Rows from block 4, named by matrix and row number. Rows with one number belong to one channel. Each number is 128 + 32 x the weight over the matrix's rms, rounded and kept within 0 to 255. All counts start at 0.
# convs0: first width-9 conv (model.blocks.4.convs.0.weight, 112x112x9), inputs 36-47, a 9 kernel for each
# convs1: second width-9 conv (model.blocks.4.convs.1.weight, 112x112x9, transposed), outputs 36-47, a 9 kernel for each
convs0.58 [ 99 115 124 131 134 119  93 121 133 158 151 139 112 134 153 153 127 106 155 178 152  90  87 125 169 166 176 140 113 110 138 151 110  93 120 121 188 132  94 107 106  85  88 119 144 121 118 146 175 157 101  71  93  92 124 126 105  83  81 133 174 138  80 136 153 149 120 144 160 146 126 146 150 136 110 108 128 136 100  68  48 152 129 126 144 158 130  96 102 113  99 158 176 148 102  54  46  74  59 137 128 103 116 118 110 116 175 158]
convs0.59 [ 92 107 101  95 133 165 147 162 130 107 129 156 180 199 207 186 178 147 117 130 161 170 146 105  83 102 115 132 153 147 139 122 132 122  88 121 135 147 139 122  85  85 108 122 149 127 164 164 165 173 142 123 107 121 125 124 129 146 120  91 104 122 125 136 160 174 161 148 139 121 138 149  99 133 134 121 116 126 155 162 149 110 128 117  98  91  74  59  89 103 118 137 163 159 142 110  86 115 163 151 168 167 135 131 134 105 100  86]
convs0.60 [140 122 129 131 119  96 113 150 105 119 115 175 171 134 108 130 132 128 132 118 111 118 152 169 155 143 133 110 116 104 111 125 128  99 106  80 130 146 144 160 173 198 160  95  51 108 111 141 178 183 153 124 115  75 130 141 137 121 135 189 212 172 143 137 113  89 107 111 116 133 131 136 115 103  94  84 128 151 157 150 157 121 102  97 105 142 149 117  96  87  70 101 115  95  88 104 116 107  74 112  95  68  97 112 121 102 109 112]
convs0.61 [110 150 164 130 100  88  79 126 123 118 119  99  86 161 171 140  88  94 109 111 122 103 114 142 141 136 161 142 170 166 182 150 130 137 163 129 177 175 182 211 170 112  83 136 126 119 131 150 167 115  34   9  36 106 167 175 146 121 117 126 143 149 139 121 134 150 119  98 147 136 124 127 174 180 197 156 112  99 106  82  87 130 156 155 158 123 111 144 147  97 160 168 152 130 141 180 203 173 147 105 121 123 131 121 100 127 161 133]
convs0.62 [109  94 124 142 143  92  85 104 124 126 117 105 138 158 141 127 126 115 148  88  81 103 121 127 136 137 114 124 111  53   0   5  72 131 154 148  83 107 105  59  53 116 170 168 122 131 131  91  27   0  36  98 116 120 124  83  80 118 145 146 130 104  87  81  91 107 123 161 141  87  73  45  74  81 107 106 109 115 124 127 111 102  70  35  47  66  95 137 146 137  97  55  35  94 137 154 177 173 158 138 152 153 118  84  81 113 149 153]
convs0.63 [156 143 150 152 129  30   0   2 111 139 134 145 152 120  94  91 101  69 141 147 124 124 129 155 172 137 117 134 152 153 143 139 173 164 158 165 117 145 167 171 163 176 146 106 114 142 143 120  96 124 188 201 178 158 136 138 127 104 137 194 218 165 138 145 142 135 155 165 164 152 122 123 112 120 136 146 166 157 121  89  96 127 150 176 173 145 104  53  64 128 128 130 146 164 182 209 207 183 140 126 137 116 103 117 178 203 189 171]
convs0.64 [121 130 125 123 139 173 160 119 105 133 126 134 147 112  88  73 110 135 147 160 147 131  82  61 100 121 131 120 127  70  69 146 145 131 148 149 138 132  69  84 145 109  73 102 106 111  90  92 124 134 142 149 152 140  96 116 126 142 156 172 178 143 104 163 157 179 174 167 138  89 119 196 119 113 112  99 119 135 129 114 133 128 141  74  84 161 166 125 113 107 131  96  93 146 185 155 138 141 120 138 151 107  64 123 200 187 174 161]
convs0.65 [106 116 106  91 110 116  96  79 113 176 153 136 165 162 137 141 139 106  97 120 134 126 129 128 140 158 161 123 109  95  55  64  55  48  53 127 136 131 109  76  55  58  96  97 108 140 117  93 104 129 123 108  84  69 122 121  96 102  81  89 114 131 140 108 136 135 108  89 104 179 196 176 154 164 157 147 149 142 160 157 166 104 106  97  53  45  17  22  43 111 118 128 123 113  73  22  33  75  74 120 116 104  93 122 139 126  82 116]
convs0.66 [118 127  53   0   0  30  42 113 181 139 140 155 171 172 170 125 108 109 127 127 115 103 119 135 106  70  80 124 143 155 169 168 162 168 174 164 126 141 145 175 172 157 157 140 130 109 115 141 177 197 221 215 187 143 141 156 137  92  53  31  42  65 102 121 121 120 128 120 134 129 129 134  83 113 126 125 105  96  81 103 133 129 140 127 129 127 118 109 149 182 133 121 136 148 179 205 196 150 141 134 147 157 172 178 189 196 189 172]
convs0.67 [105 154 148 160 149 150 115 110  85 133  95 103 122 101 113 152 138 123 152 149 139 128 119  99  93 111 150 129 150 144  91  89 105  96 118 126 125 109 105  65  57  76  65 115 156 106 111  84  91  91  60  37  36  53  43  96 116 109 122 142 144 156 156 143 123 124 136 142 129 134 147 158 108  83  69  71 103 143 148 131 108 109 149 144 131  82  57  47 103 123 132 113  95  61  66  94 144 159 154 146 144 143 117 125 152 135 117 113]
convs0.68 [ 72 105  75  46  93 113 122 113  91 100 164 200 182 152 111  98 101  96  69 104 151 150 138 149 140 137 131 100 134 130 133 144 147 144 101 115  98 159 153 148 174 179 170 135 118 109 104 105 133 182 185 154 120  67 149 137 132 138 132 149 154 126 107  38 127 103  70  62 104 147 163 155 110 152 143 120 123 126 133 137 142  71 121 108  69  87 121 151 113 123  74 118 134 132 142 160 164 142 114 125 131 126 140 170 185 188 166 110]
convs0.69 [114 110 125 132  65  37 106 117 104  90 118  91  94 101 132 145 147 152 149 137 139 148 115 112 138 143 138 153 146 133 149 218 222 148  88  99 151 142 122 122 192 215 183 126 107 132 131 110 118 149 164 167 165 147 133  90  65  69  85  76  85  87  83 129 129 122 110  65 104 144 154 150 112 101  87  66  97 151 162 140 115 176 178 172 173 153 115 114 106 107 154 116 143 141  75  33  55 105 122 165 152 133 147 238 254 207 126 110]
convs0.70 [145 145 155  93  81  46 120 167 151  89  76 105 151 126 123 113 113 134 158 157 126  85  84 107 119 150 163 128 155 136  45 100 165 169 132 111 137 131 134  83  88 168 181 165 133 162 167 133  91 101 133 167 152 122 101 140 114  69  84  97 126 180 184 133 124 161 164 156 131 114 103 111 111 126 102 124 155 156 133 138 141 150 176 176  51  47 116 161 146 128 109  88  86  72  46  96 100 111 152 129 138 122  61  70 133 192 186 139]
convs0.71 [170 143 113 132  57 107 162 157  94 138 154 134 117 128 155 154 114  87 160 166 138 123  99 102 126 132 163 136 129 135 155 182 202 178 147 136  93 110 143 169 161 152 121 100 101  93  80  92 140 177 165 130 100  99 108 138 147  85  10   6  69 114 150 142 119 118 108 110 159 159 144 142 148 125 117 131 137 149 120  91  69 145 146 154 166 131 144 172 171 123 145 180 192 206 190 184 193 162 152 126 105 103 129 161 175 166 153 149]
convs0.72 [129 113 115 112  81  95 121 134 142 123 123 119 104 123 151 142 126 144 141 167 177 154 134 123 101  77  70 172 135 132 131 139 154 162 136 104 150 107  90 139 152 172 171 147 120 132 126 132 152 179 175 159 150 152  93 133 147 140 135 112 100  87  88 180 183 161 106 103 135 121 110 130 169 166 168 156 159 178 167 159 153 145 133 141 130 121 142 164 152 125  99  63  52  78 102 129 169 170 169 114 103 108 133 139 135 120 114 116]
convs1.58 [129 125  98  93 113 141 161 136 125 137 109 124 152 121  82  97 144 140  80  76 123 130 120  95  62  96 124  96 111  92  54  59 115 144 133 154 141 139 144 125 121 133 150 175 171 152 123  77  72 115 168 164 129  86 150 160 188 182 118  84  91 108  85 132  93 144 196 163 101  92 141 128 139  97  90 100  86  91 101 124 153 139 122 134 133 131 152 166 156 133  61  92  72  80 114 150 178 152 165 157 154 131 105  70  85 106 127 110]
convs1.59 [106  93 104 139 157 169 179 161 154 132  94  37  12  80 110 138 136 131 139 138 121 122 109  85 103 144 145 116  57  59 137 168 143 135 113 112  57  30  94 163 164 129 136 139 163  68  88 121 129 102  74  68  90 116 147 135 130 164 186 153 117  85 126 146 125 108  78  98 123 124 125 118 162 151 128 107 114 122 146 167 157 132  44  10  77 144 171 188 161 118  76  49  49 104 156 164 157 150 136 104  85 117 139 133  99  92  85  98]
convs1.60 [156 132 119 146 169 156 145 151 104  83  83 151 187 177 148 124 137 149  91 107 120 134 114  94 116 116 123 155 101 109 117 145 157 136 126 125  94 110 124 165 175 144 135 138 124 112 106 112 107 127 154 164 145 124  76  63  84 131 101  66  87 127 147 133  79  78 108 161 184 152 156 150 103  71  85 121 151 155 166 171 140 213 155 122 134 167 160 122 107  62 126 103 119 134 129 104  85  81 129 182 160 148 118 114 119 103 100 104]
convs1.61 [157 166 138 141 174 126 108 101  97 119 114 138 153  51  47 137 155 146 134 145 135 137 142 135  59 143 198 126 155 176 143 146 164 160 185 200 132  90  98 151 174 138 140 158 149 203 177 131 106 103 119 148 154 143 144 160 145 120  80  73  65  58 106 191 178 129 143 136  83  82 133 156 123  95  76 106 101  99  93  90  64 188 174 152 128 158 146 114  87  71 144 162 162 164 161 151 124 138 121 180 159 115 103  81  50  64 117 131]
convs1.62 [ 90  92  87  85 122 138 136 138 143  95 110 146 133 123 143 123  95  98 125 133 133 154 147 155 160 148 121 173 178 171 147 133 122 101  88 104 142 132 141 129 107  70  48  57  73 179 181 157 146 136 115 106  83  80 133 140 144 158 155 136 118 112 107  49  48  83 139 164 153 123  91  91  94  84  80 106 128 130 143 139 125 126 131 147 135 142 124 107 123 124 141 161 152 102  94 113 124 130 156 157 179 178 136 114  98  82  86  94]
convs1.63 [115 120 119 123 149 167 158 128 117 107 127 119  91  81 101 127 129 124  89 103 121 123 108 103 111 129 112 116 122 140 161 149 146 153 155 142 121 107 115 136 150 154 143 123 109 116 108 111 108 116 118 128 128 126  79 101 113  99  86  82  93 100 116 112 116 138 159 159 134 110 115 120 124 114 114 120 128 136 126 122 128 160 158 167 152 123 102 100 104  90 100 123 148 157 137 111  89  91 113 142 131 123 103  91  87 109 129 140]
convs1.64 [173 138  86 117 178 180 159 116 125  88  49  22  63 110 151 162 118 141 121  98  25  23  49 106 150 157 156 127 136 123 124 106 104 134 168 150  89  81  98 127 132  97 103 123 135 153 138 122 180 207 179 142 132 119 127 128  99  71 121 156 132 126 174 118  94  57  59 134 189 175 129 136 110 128 150 160 153 131 121 119 131 132 130 101 128 154 117 111 131 153 111 118 146 173 147 114 111 120 143 179 184 143 115 118 157 163 162 146]
convs1.65 [111 127 118 125 129 129 125 133 159 134 106  81  73 109 143 162 137 117 107 120 154 166 183 164 134 137 145 105  69  59  71  95 110  98 112 123  95  43  44  50  66  89 115 146 154 119 111 114 101 102 109 121 103  78 148 140 132 124 128 139 128  95  95  83 105 119 111 111 118 127 114 120 168 168 152 136 134 126 118 117 115 126 114  87  72  98 131 137 123 130 100  98  99 125 142 115 120 138 144  99  72  79  90  81  76  81  65  57]
convs1.66 [126 131 119  90  82 112 123 116 117 150 149 117 101 105 108 125 136 135 151 136  98  83  67  41  67 101  92 106 126 148 169 170 148 119 109 122  65  88 103 111 127 129 127 133 145 120 148 162 153 155 151 144 153 169 110  82  74  96 118 136 142 149 151 112 103 109 132 161 168 169 139 106 128 136 131 142 150 146 148 140 120 111 108 104  99 107 122 133 128 127  80  60  59  79 109 124 133 139 149 114 124 139 144 133 126 134 145 126]
convs1.67 [106 100  80  57  63 111 136 129 132 141 140 153 119  98 121 104 115 147 129 145 136 121 134 120 103 110 112 165 157 114 109 122 124 127 134 133 185 172 110  90  81 115 138 134 106 112 136 163 192 180 144 119  89  88 139 139 136 152 177 172 146 131 137 126 155 167 143 146 152 120  92 100 147 170 179 162 132 107 104 112 140 126 119  84  68  91 120 137 130 114 145 168 180 162 123 113 130 129 130 167 124 117 142 141 126 114 111 107]
convs1.68 [140 106  85 106 129 119  96  96  96 173 174 174 187 195 170 144 137 132 124 132 159 132  83  66 108 130 131 141  66  73  79  67  58  64 124 150  60 105 168 190 186 165 147 132 105 120 117 103  85  81  97  74  78 128 100 111 137 132 108  85  93 118 144 180 134 103  97  92 125 138 140  97 196 188 149 140 178 198 158 126  98 142  92  91 121 138 123  90  75  71 141 142 155 162 152 140 104  92 103 155 171 153 132 115  89  88 117 126]
convs1.69 [156 164 140 115 121 134 153 182 189 113 109 128 138 117  88 106 114 111 165 159 141 164 160 104  93 139 158 104 104 142 185 241 246 175 129 108 120 125 122 119  87  40  42 110 132 150 114 100 111 106 116 139 158 156 145 106  79 108 100 108 151 163 151 158 157 158 116  93 123 127  99 107 165 156 120  61  21  13  35  70  82 162 136 117 119  93  96 110 140 162 154  95  56  51 117 143 131 134 155 120 119 117 137 148 150 156 154 133]
convs1.70 [104  97 128 144 119 116 125 119 118  80 120 124  91  77  69  93 136 146 122 121 121 101  71  73 105 127 132  85 109 149 170 191 155 125 140 131  74 129 136  97  62 118 148 154 148 136 165 197 200 176 129 103  99 126 161  99 110 113 106 108 127 122 111 131 130 143 151 152 131 119 134 151 130 140 129 103 108 113 137 141 147 123 141 148 112  59  79 137 178 164  71  72 137 132 137 134 143 147 118 137 150 171 184 184 157 132 126 165]
convs1.71 [131 134 139 134 133 121 110 119 128 106 119 157 147 108 108 130 147 141 147 142 141 135 130 105 126 195 203 116 127 141 154 145 129 111  99 123 133 107 119 128 116 108  98  94 110 139 146 160 164 155 129 101  99 115 148 124 124 135 120 141 183 165 150 149 148 151 156 141 137 152 170 159 104 112 143 178 174 149 139 141 133 147 134 140 148 153 126  95  85 114  98 127 130 130 134 124 108 117 135 128 133 132 115  94  73  69  86 108]
convs1.72 [ 88  84  75  72  72  72  84  98 112 107 127 156 188 171 126  99  99 113 131 106  81  88  92 100 111 112  94 108 108 128 148 148 130 121 114 146  98  97 120 146 160 143 117 119 134 123 154 172 170 172 149 128 111 101  90  99 125 151 172 182 171 145 131 110 120 117 119 124 156 180 170 151 148 148 149 152 161 158 144 138 130 103 110 125 124 129 134 136 128 120 124 136 135 117 104 108  92  79  82 130 128 128 126 116 111 116 134 131]