A small CTC audio transcriber, trained from scratch: activation relu.
Rows from block 2, named by matrix and row number. Rows with one number belong to one channel. Each number is 200 + 40 x the weight over the matrix's rms, rounded and kept within 0 to 999. All counts start at 0.
# convs0: first width-9 conv (model.blocks.2.convs.0.weight, 96x96x9), inputs 77-87, a 9 kernel for each
# convs1: second width-9 conv (model.blocks.2.convs.1.weight, 96x96x9, transposed), outputs 77-87, a 9 kernel for each
convs0.19,188,187,181,168,172,173,193,185,177,230,230,242,248,253,241,222,203,184,206,218,224,221,224,254,275,286,308,208,213,217,212,217,211,209,218,257,175,168,156,167,201,224,217,201,180,133,155,153,154,160,158,167,189,225,204,233,235,218,203,200,204,206,196,159,150,128,124,139,145,150,156,166,191,186,174,155,160,164,180,191,211,227,251,260,244,242,238,227,227,226,211,218,211,202,191,180,186,191,186
convs1.19,200,200,217,198,180,186,195,193,220,202,207,193,204,222,198,185,189,184,180,153,155,163,163,166,164,162,175,201,217,209,213,222,221,219,215,209,210,217,234,229,225,221,232,234,221,192,192,183,178,199,204,208,220,231,226,204,181,174,178,172,164,156,155,226,240,255,250,229,209,220,230,230,160,187,178,197,221,236,236,231,225,230,219,178,165,167,166,173,168,126,164,180,192,202,215,216,214,212,211
convs0.20,195,243,259,189,128,100,124,208,191,218,218,203,206,194,184,195,193,199,163,142,138,154,193,216,229,212,159,189,170,172,173,189,244,275,258,184,197,149,142,173,174,143,144,166,189,228,217,158,145,220,255,181,180,198,179,176,149,126,129,152,170,140,155,174,166,169,179,162,163,185,237,261,277,275,266,246,219,193,206,222,225,191,178,169,184,175,181,213,207,181,218,226,232,242,232,173,184,209,202
convs1.20,262,243,215,181,190,226,236,207,184,194,181,163,208,231,221,217,220,235,159,228,320,271,183,149,176,232,223,177,203,214,218,211,189,198,263,300,220,205,183,172,193,178,161,166,151,168,179,200,200,172,129,139,198,199,275,269,253,199,184,199,234,255,243,211,232,206,138,128,123,101,87,83,214,245,220,219,231,214,194,179,167,179,217,227,233,194,189,227,272,296,180,187,176,174,195,160,163,150,137
convs0.21,155,153,119,154,175,240,273,246,214,208,232,213,230,215,186,210,205,186,136,172,247,217,162,151,186,172,163,191,222,251,222,173,189,238,232,214,253,199,197,197,161,177,221,178,154,180,178,198,211,275,195,94,148,201,198,210,204,142,103,156,196,205,211,205,211,232,228,152,115,175,200,210,217,242,299,273,219,237,228,193,194,210,239,247,218,136,98,151,193,198,231,221,168,166,206,225,207,199,217
convs1.21,198,180,235,212,164,178,209,185,180,201,172,163,135,147,134,161,161,143,190,205,250,209,177,153,172,170,267,237,238,208,178,194,234,257,271,269,195,164,176,195,193,194,221,231,265,166,172,162,221,279,288,245,232,246,232,233,223,189,184,275,287,286,285,181,185,213,193,215,253,264,262,296,191,223,264,234,203,158,98,109,147,188,178,166,143,131,203,202,191,155,236,237,233,234,215,149,169,187,143
convs0.22,172,209,182,178,266,201,114,160,200,190,174,184,227,168,196,275,241,199,162,182,186,193,197,189,180,266,231,253,262,250,240,190,207,234,201,175,165,167,190,199,218,187,181,256,218,186,234,211,178,179,161,150,156,190,221,248,210,200,223,174,212,221,229,236,222,237,233,214,175,154,234,215,200,202,208,194,170,187,195,195,192,207,183,218,235,153,168,231,207,212,191,205,191,182,207,173,171,135,139
convs1.22,213,188,175,236,270,199,210,243,148,188,201,228,210,194,223,193,152,218,224,287,276,167,149,158,139,191,208,225,238,271,263,232,259,215,154,200,192,192,241,277,272,277,247,221,231,230,224,233,227,168,178,225,212,287,192,188,188,188,179,190,205,208,187,194,175,216,194,201,276,229,187,200,241,220,240,143,129,174,220,203,217,169,188,245,161,83,196,161,156,234,232,219,246,253,193,137,116,154,125
convs0.23,299,264,197,149,159,194,191,149,144,218,182,176,164,175,177,178,226,221,180,210,183,187,171,176,223,230,231,133,161,191,219,218,196,180,166,171,256,233,263,259,214,205,259,251,240,168,121,136,188,190,191,230,163,130,222,247,249,219,197,195,179,166,159,182,198,250,232,201,184,166,161,157,228,207,221,250,242,227,247,226,202,259,211,236,234,188,154,146,181,163,189,205,211,198,196,182,184,225,217
convs1.23,195,257,274,253,207,193,191,209,201,195,181,168,150,186,194,222,242,232,224,216,212,164,136,97,164,231,216,184,196,176,220,240,181,154,135,124,146,173,198,197,205,228,246,226,203,178,232,262,238,223,167,188,237,218,224,241,144,134,188,196,183,175,166,202,186,170,185,242,274,227,154,173,163,182,176,161,186,227,212,216,211,165,164,129,108,158,181,161,131,137,269,242,261,272,250,269,273,243,260
convs0.24,280,226,176,224,294,245,210,231,239,228,193,168,183,192,190,225,229,210,174,223,219,119,107,142,150,205,215,183,220,258,230,159,218,228,186,194,215,218,208,241,236,195,197,207,238,182,273,139,50,197,216,206,179,147,198,139,151,194,204,214,217,211,198,218,231,214,202,196,185,201,218,210,197,229,197,155,179,184,159,171,192,212,206,219,193,141,180,217,203,207,203,159,88,195,251,134,162,215,223
convs1.24,215,206,222,200,187,183,211,238,245,192,248,207,183,232,181,109,133,201,227,174,192,182,216,243,353,347,287,250,242,266,227,176,200,208,175,153,184,233,169,141,116,137,157,184,186,215,174,178,205,172,274,367,324,259,232,172,159,184,218,220,236,223,190,163,209,190,135,76,40,123,193,181,209,230,248,232,231,192,235,271,207,179,210,230,208,206,212,204,193,215,139,203,196,163,217,204,158,176,209
convs0.25,176,247,308,204,236,208,156,174,221,225,198,177,195,230,204,172,166,171,192,166,144,160,172,208,231,231,198,188,169,159,169,206,169,140,136,134,164,244,249,126,168,245,221,215,208,127,141,144,135,175,232,192,204,209,206,200,232,213,217,197,200,184,135,200,231,232,182,198,229,210,232,230,185,187,168,250,300,253,215,197,224,208,194,174,189,216,203,177,173,176,193,185,172,196,261,223,228,249,232
convs1.25,204,214,180,138,131,195,257,232,197,247,206,171,207,240,225,143,162,186,156,192,243,172,173,177,102,187,286,199,178,190,205,204,183,147,228,191,182,248,223,211,203,200,220,195,173,221,262,219,194,231,180,123,167,189,203,187,239,264,217,259,233,238,226,194,218,238,180,119,195,268,259,215,163,178,203,178,179,117,150,176,229,182,181,177,223,228,165,137,203,176,159,176,161,177,212,243,238,217,174
convs0.26,188,182,182,186,192,184,194,202,199,228,221,212,210,228,219,212,207,190,210,236,255,258,263,281,292,306,343,180,186,206,216,218,218,215,219,258,178,182,196,211,219,208,201,207,201,126,150,165,155,157,166,171,193,232,213,240,253,254,236,221,223,221,217,167,164,150,161,172,165,157,168,174,157,161,156,140,152,173,182,199,227,229,238,260,263,254,235,232,248,250,260,251,220,195,185,177,173,180,178
convs1.26,206,198,210,204,190,192,190,192,209,203,214,193,196,224,220,209,214,202,172,165,168,156,147,150,155,167,187,179,191,186,184,199,214,213,204,184,228,225,245,246,245,240,240,242,227,188,193,190,183,189,192,205,219,237,192,168,150,150,166,161,141,131,129,225,240,248,227,224,222,215,222,222,152,185,179,204,220,229,230,220,224,202,201,153,143,169,174,167,149,106,185,221,238,249,240,223,214,218,220
convs0.27,146,168,172,168,175,179,195,206,189,232,249,228,233,263,234,200,207,187,222,212,231,236,226,244,265,277,307,186,198,215,213,194,185,211,229,261,190,180,191,207,199,202,221,205,180,125,141,146,132,131,146,162,192,230,185,225,246,242,207,191,213,219,205,155,145,136,160,160,132,137,154,164,155,169,193,187,172,184,199,205,222,236,250,241,261,263,220,218,237,227,237,236,208,186,188,180,176,183,175
convs1.27,186,181,220,201,169,186,211,194,217,174,194,169,181,220,193,164,192,196,174,169,179,152,161,178,163,161,194,207,220,193,187,212,232,225,215,199,214,209,226,217,210,214,217,225,224,187,202,196,179,196,201,197,213,237,229,194,170,158,185,198,162,138,157,237,257,270,228,228,227,208,233,239,159,208,190,193,214,237,231,221,214,232,226,152,138,198,184,154,174,147,168,205,220,223,225,230,225,227,219
convs0.28,114,126,190,243,255,181,150,189,188,185,189,207,207,196,211,213,203,231,171,182,198,200,194,220,268,284,221,195,193,215,222,193,162,156,183,210,195,174,194,210,217,238,220,152,152,245,193,173,162,180,244,198,191,266,199,222,233,235,213,166,181,253,262,195,182,174,183,191,207,189,191,205,193,201,220,183,163,170,193,205,185,222,210,204,199,181,172,181,201,240,146,153,199,226,227,187,97,168,201
convs1.28,138,170,225,265,242,229,226,197,213,225,195,155,126,124,198,235,235,239,193,194,220,183,162,153,188,231,236,300,261,156,161,204,221,226,205,198,237,246,254,254,201,191,233,243,217,115,164,224,267,289,252,207,197,147,228,256,197,209,224,228,230,212,184,159,195,216,219,192,196,218,220,235,214,220,189,211,253,263,250,202,196,141,152,168,192,204,250,246,202,194,159,223,166,175,179,182,138,95,112
convs0.29,232,207,194,172,174,178,204,224,205,235,252,235,213,193,183,199,217,226,247,194,175,175,200,220,236,242,266,198,201,193,195,200,217,218,212,219,224,219,184,208,283,325,323,266,229,169,161,159,157,146,134,182,224,198,226,236,220,220,220,239,225,177,133,249,266,278,283,309,283,252,236,233,141,135,169,195,180,123,92,119,128,215,238,232,218,206,212,210,187,155,179,203,211,225,235,228,209,189,182
convs1.29,126,165,181,168,153,147,185,214,212,260,225,194,183,206,179,194,217,239,141,169,206,217,228,211,179,181,195,232,199,210,212,210,207,223,249,232,185,214,239,254,234,201,185,201,210,152,166,170,218,238,222,188,185,191,127,139,162,145,128,104,99,140,201,192,195,193,161,117,93,111,180,193,183,160,202,261,281,240,200,191,203,207,196,211,216,201,158,186,208,208,250,286,264,245,225,218,222,233,237
convs0.30,198,197,183,191,234,210,195,200,172,203,220,206,233,293,224,197,228,204,266,186,191,258,262,288,279,238,264,157,198,195,192,204,229,222,182,212,218,153,120,193,226,226,240,207,168,133,116,149,154,144,123,142,220,264,167,202,229,225,177,149,212,208,181,196,172,89,136,186,142,156,180,186,168,170,183,173,164,207,176,145,177,225,235,195,248,303,213,202,251,238,210,220,210,192,191,171,169,179,167
convs1.30,235,219,229,199,180,191,195,185,196,187,253,172,108,248,257,163,147,180,156,184,196,111,120,204,165,117,183,152,174,204,187,173,199,193,209,215,217,203,210,221,244,202,209,263,245,163,193,185,151,192,207,177,178,198,228,225,220,174,200,238,203,154,158,207,243,261,208,254,205,178,237,221,160,196,203,215,182,194,238,242,196,202,220,163,105,209,162,109,188,162,202,233,260,239,242,241,239,245,232
convs0.31,262,244,210,177,119,167,225,221,181,237,214,167,156,177,266,218,212,240,202,196,189,217,241,221,205,192,235,198,208,194,163,142,161,206,191,181,192,169,223,281,293,166,182,225,233,242,200,176,249,245,154,131,191,205,179,172,166,174,174,111,181,241,210,190,164,173,225,223,190,194,196,219,223,232,235,187,114,152,196,248,266,191,167,171,195,193,161,156,188,200,207,182,182,123,79,180,154,150,208
convs1.31,211,185,195,177,186,189,196,217,244,215,236,232,239,203,189,209,248,236,206,171,155,132,121,144,187,182,186,231,231,190,167,196,210,169,176,212,212,204,185,199,279,296,274,230,211,178,158,171,211,214,239,204,200,220,240,209,185,158,171,222,256,240,199,216,215,189,190,243,252,206,175,158,131,169,153,112,159,145,164,197,211,227,203,173,195,233,167,168,197,231,202,273,278,242,263,228,204,215,222
convs0.32,113,145,205,196,121,102,194,249,233,227,240,237,236,227,202,174,182,214,175,196,181,179,188,196,169,137,154,216,220,213,207,195,181,181,189,224,2,38,78,96,118,172,212,223,210,149,159,149,157,131,153,221,258,254,142,161,149,144,141,167,214,200,196,141,151,164,174,185,195,207,204,216,179,151,155,195,216,213,242,264,233,137,163,186,168,174,191,181,179,201,182,155,150,167,165,161,190,233,234
convs1.32,152,132,206,269,196,128,164,206,180,217,237,209,160,160,199,264,242,217,208,209,234,255,189,168,222,252,199,210,198,180,180,200,228,212,208,228,236,243,223,204,204,210,200,184,186,279,259,254,251,250,265,238,201,182,226,228,246,235,189,162,209,187,194,187,204,214,209,195,209,229,236,250,213,259,177,188,224,224,228,214,164,210,238,208,166,166,200,222,210,222,278,289,260,205,191,210,194,214,239
convs0.33,179,211,201,331,218,162,244,237,186,241,231,177,185,190,244,207,182,192,178,221,204,152,190,177,236,208,216,230,205,215,250,179,214,212,208,200,173,137,216,238,152,127,272,265,226,186,164,138,186,201,117,185,202,178,218,213,190,232,176,198,225,225,217,218,175,214,215,167,144,222,228,233,194,239,267,222,206,259,237,219,195,236,223,215,181,154,221,237,210,204,232,190,165,214,160,212,221,219,218
convs1.33,168,181,169,140,181,228,180,212,250,239,177,199,217,144,104,128,175,186,228,181,194,203,91,96,208,193,197,214,253,235,202,147,188,185,147,191,180,188,187,174,202,264,235,187,167,219,178,190,239,236,135,160,189,223,177,181,233,210,164,240,186,194,265,185,220,172,113,84,211,235,136,121,199,194,200,111,89,212,190,159,180,199,174,238,220,117,82,129,149,195,192,174,147,212,271,196,189,241,209
convs0.34,175,192,234,298,309,275,223,188,154,217,205,189,197,144,134,144,166,204,284,279,232,165,171,217,241,242,216,192,176,171,196,216,227,201,183,188,124,175,210,175,89,98,135,197,268,248,230,209,161,128,139,177,246,251,180,209,209,170,139,140,184,200,191,159,165,164,162,191,223,244,245,254,221,163,103,138,210,270,281,258,239,180,174,145,160,134,118,166,213,241,193,199,191,191,199,193,189,186,180
convs1.34,178,172,202,208,168,148,169,191,182,236,225,212,226,234,269,274,278,270,175,180,192,186,185,171,156,158,175,180,187,200,209,222,212,188,169,188,197,205,192,173,140,117,138,162,178,183,176,160,169,177,171,161,170,192,203,239,266,241,204,195,195,199,226,218,238,250,230,190,166,166,167,181,201,219,206,192,195,210,187,184,192,217,237,206,182,173,173,194,212,210,222,222,228,238,217,205,234,242,239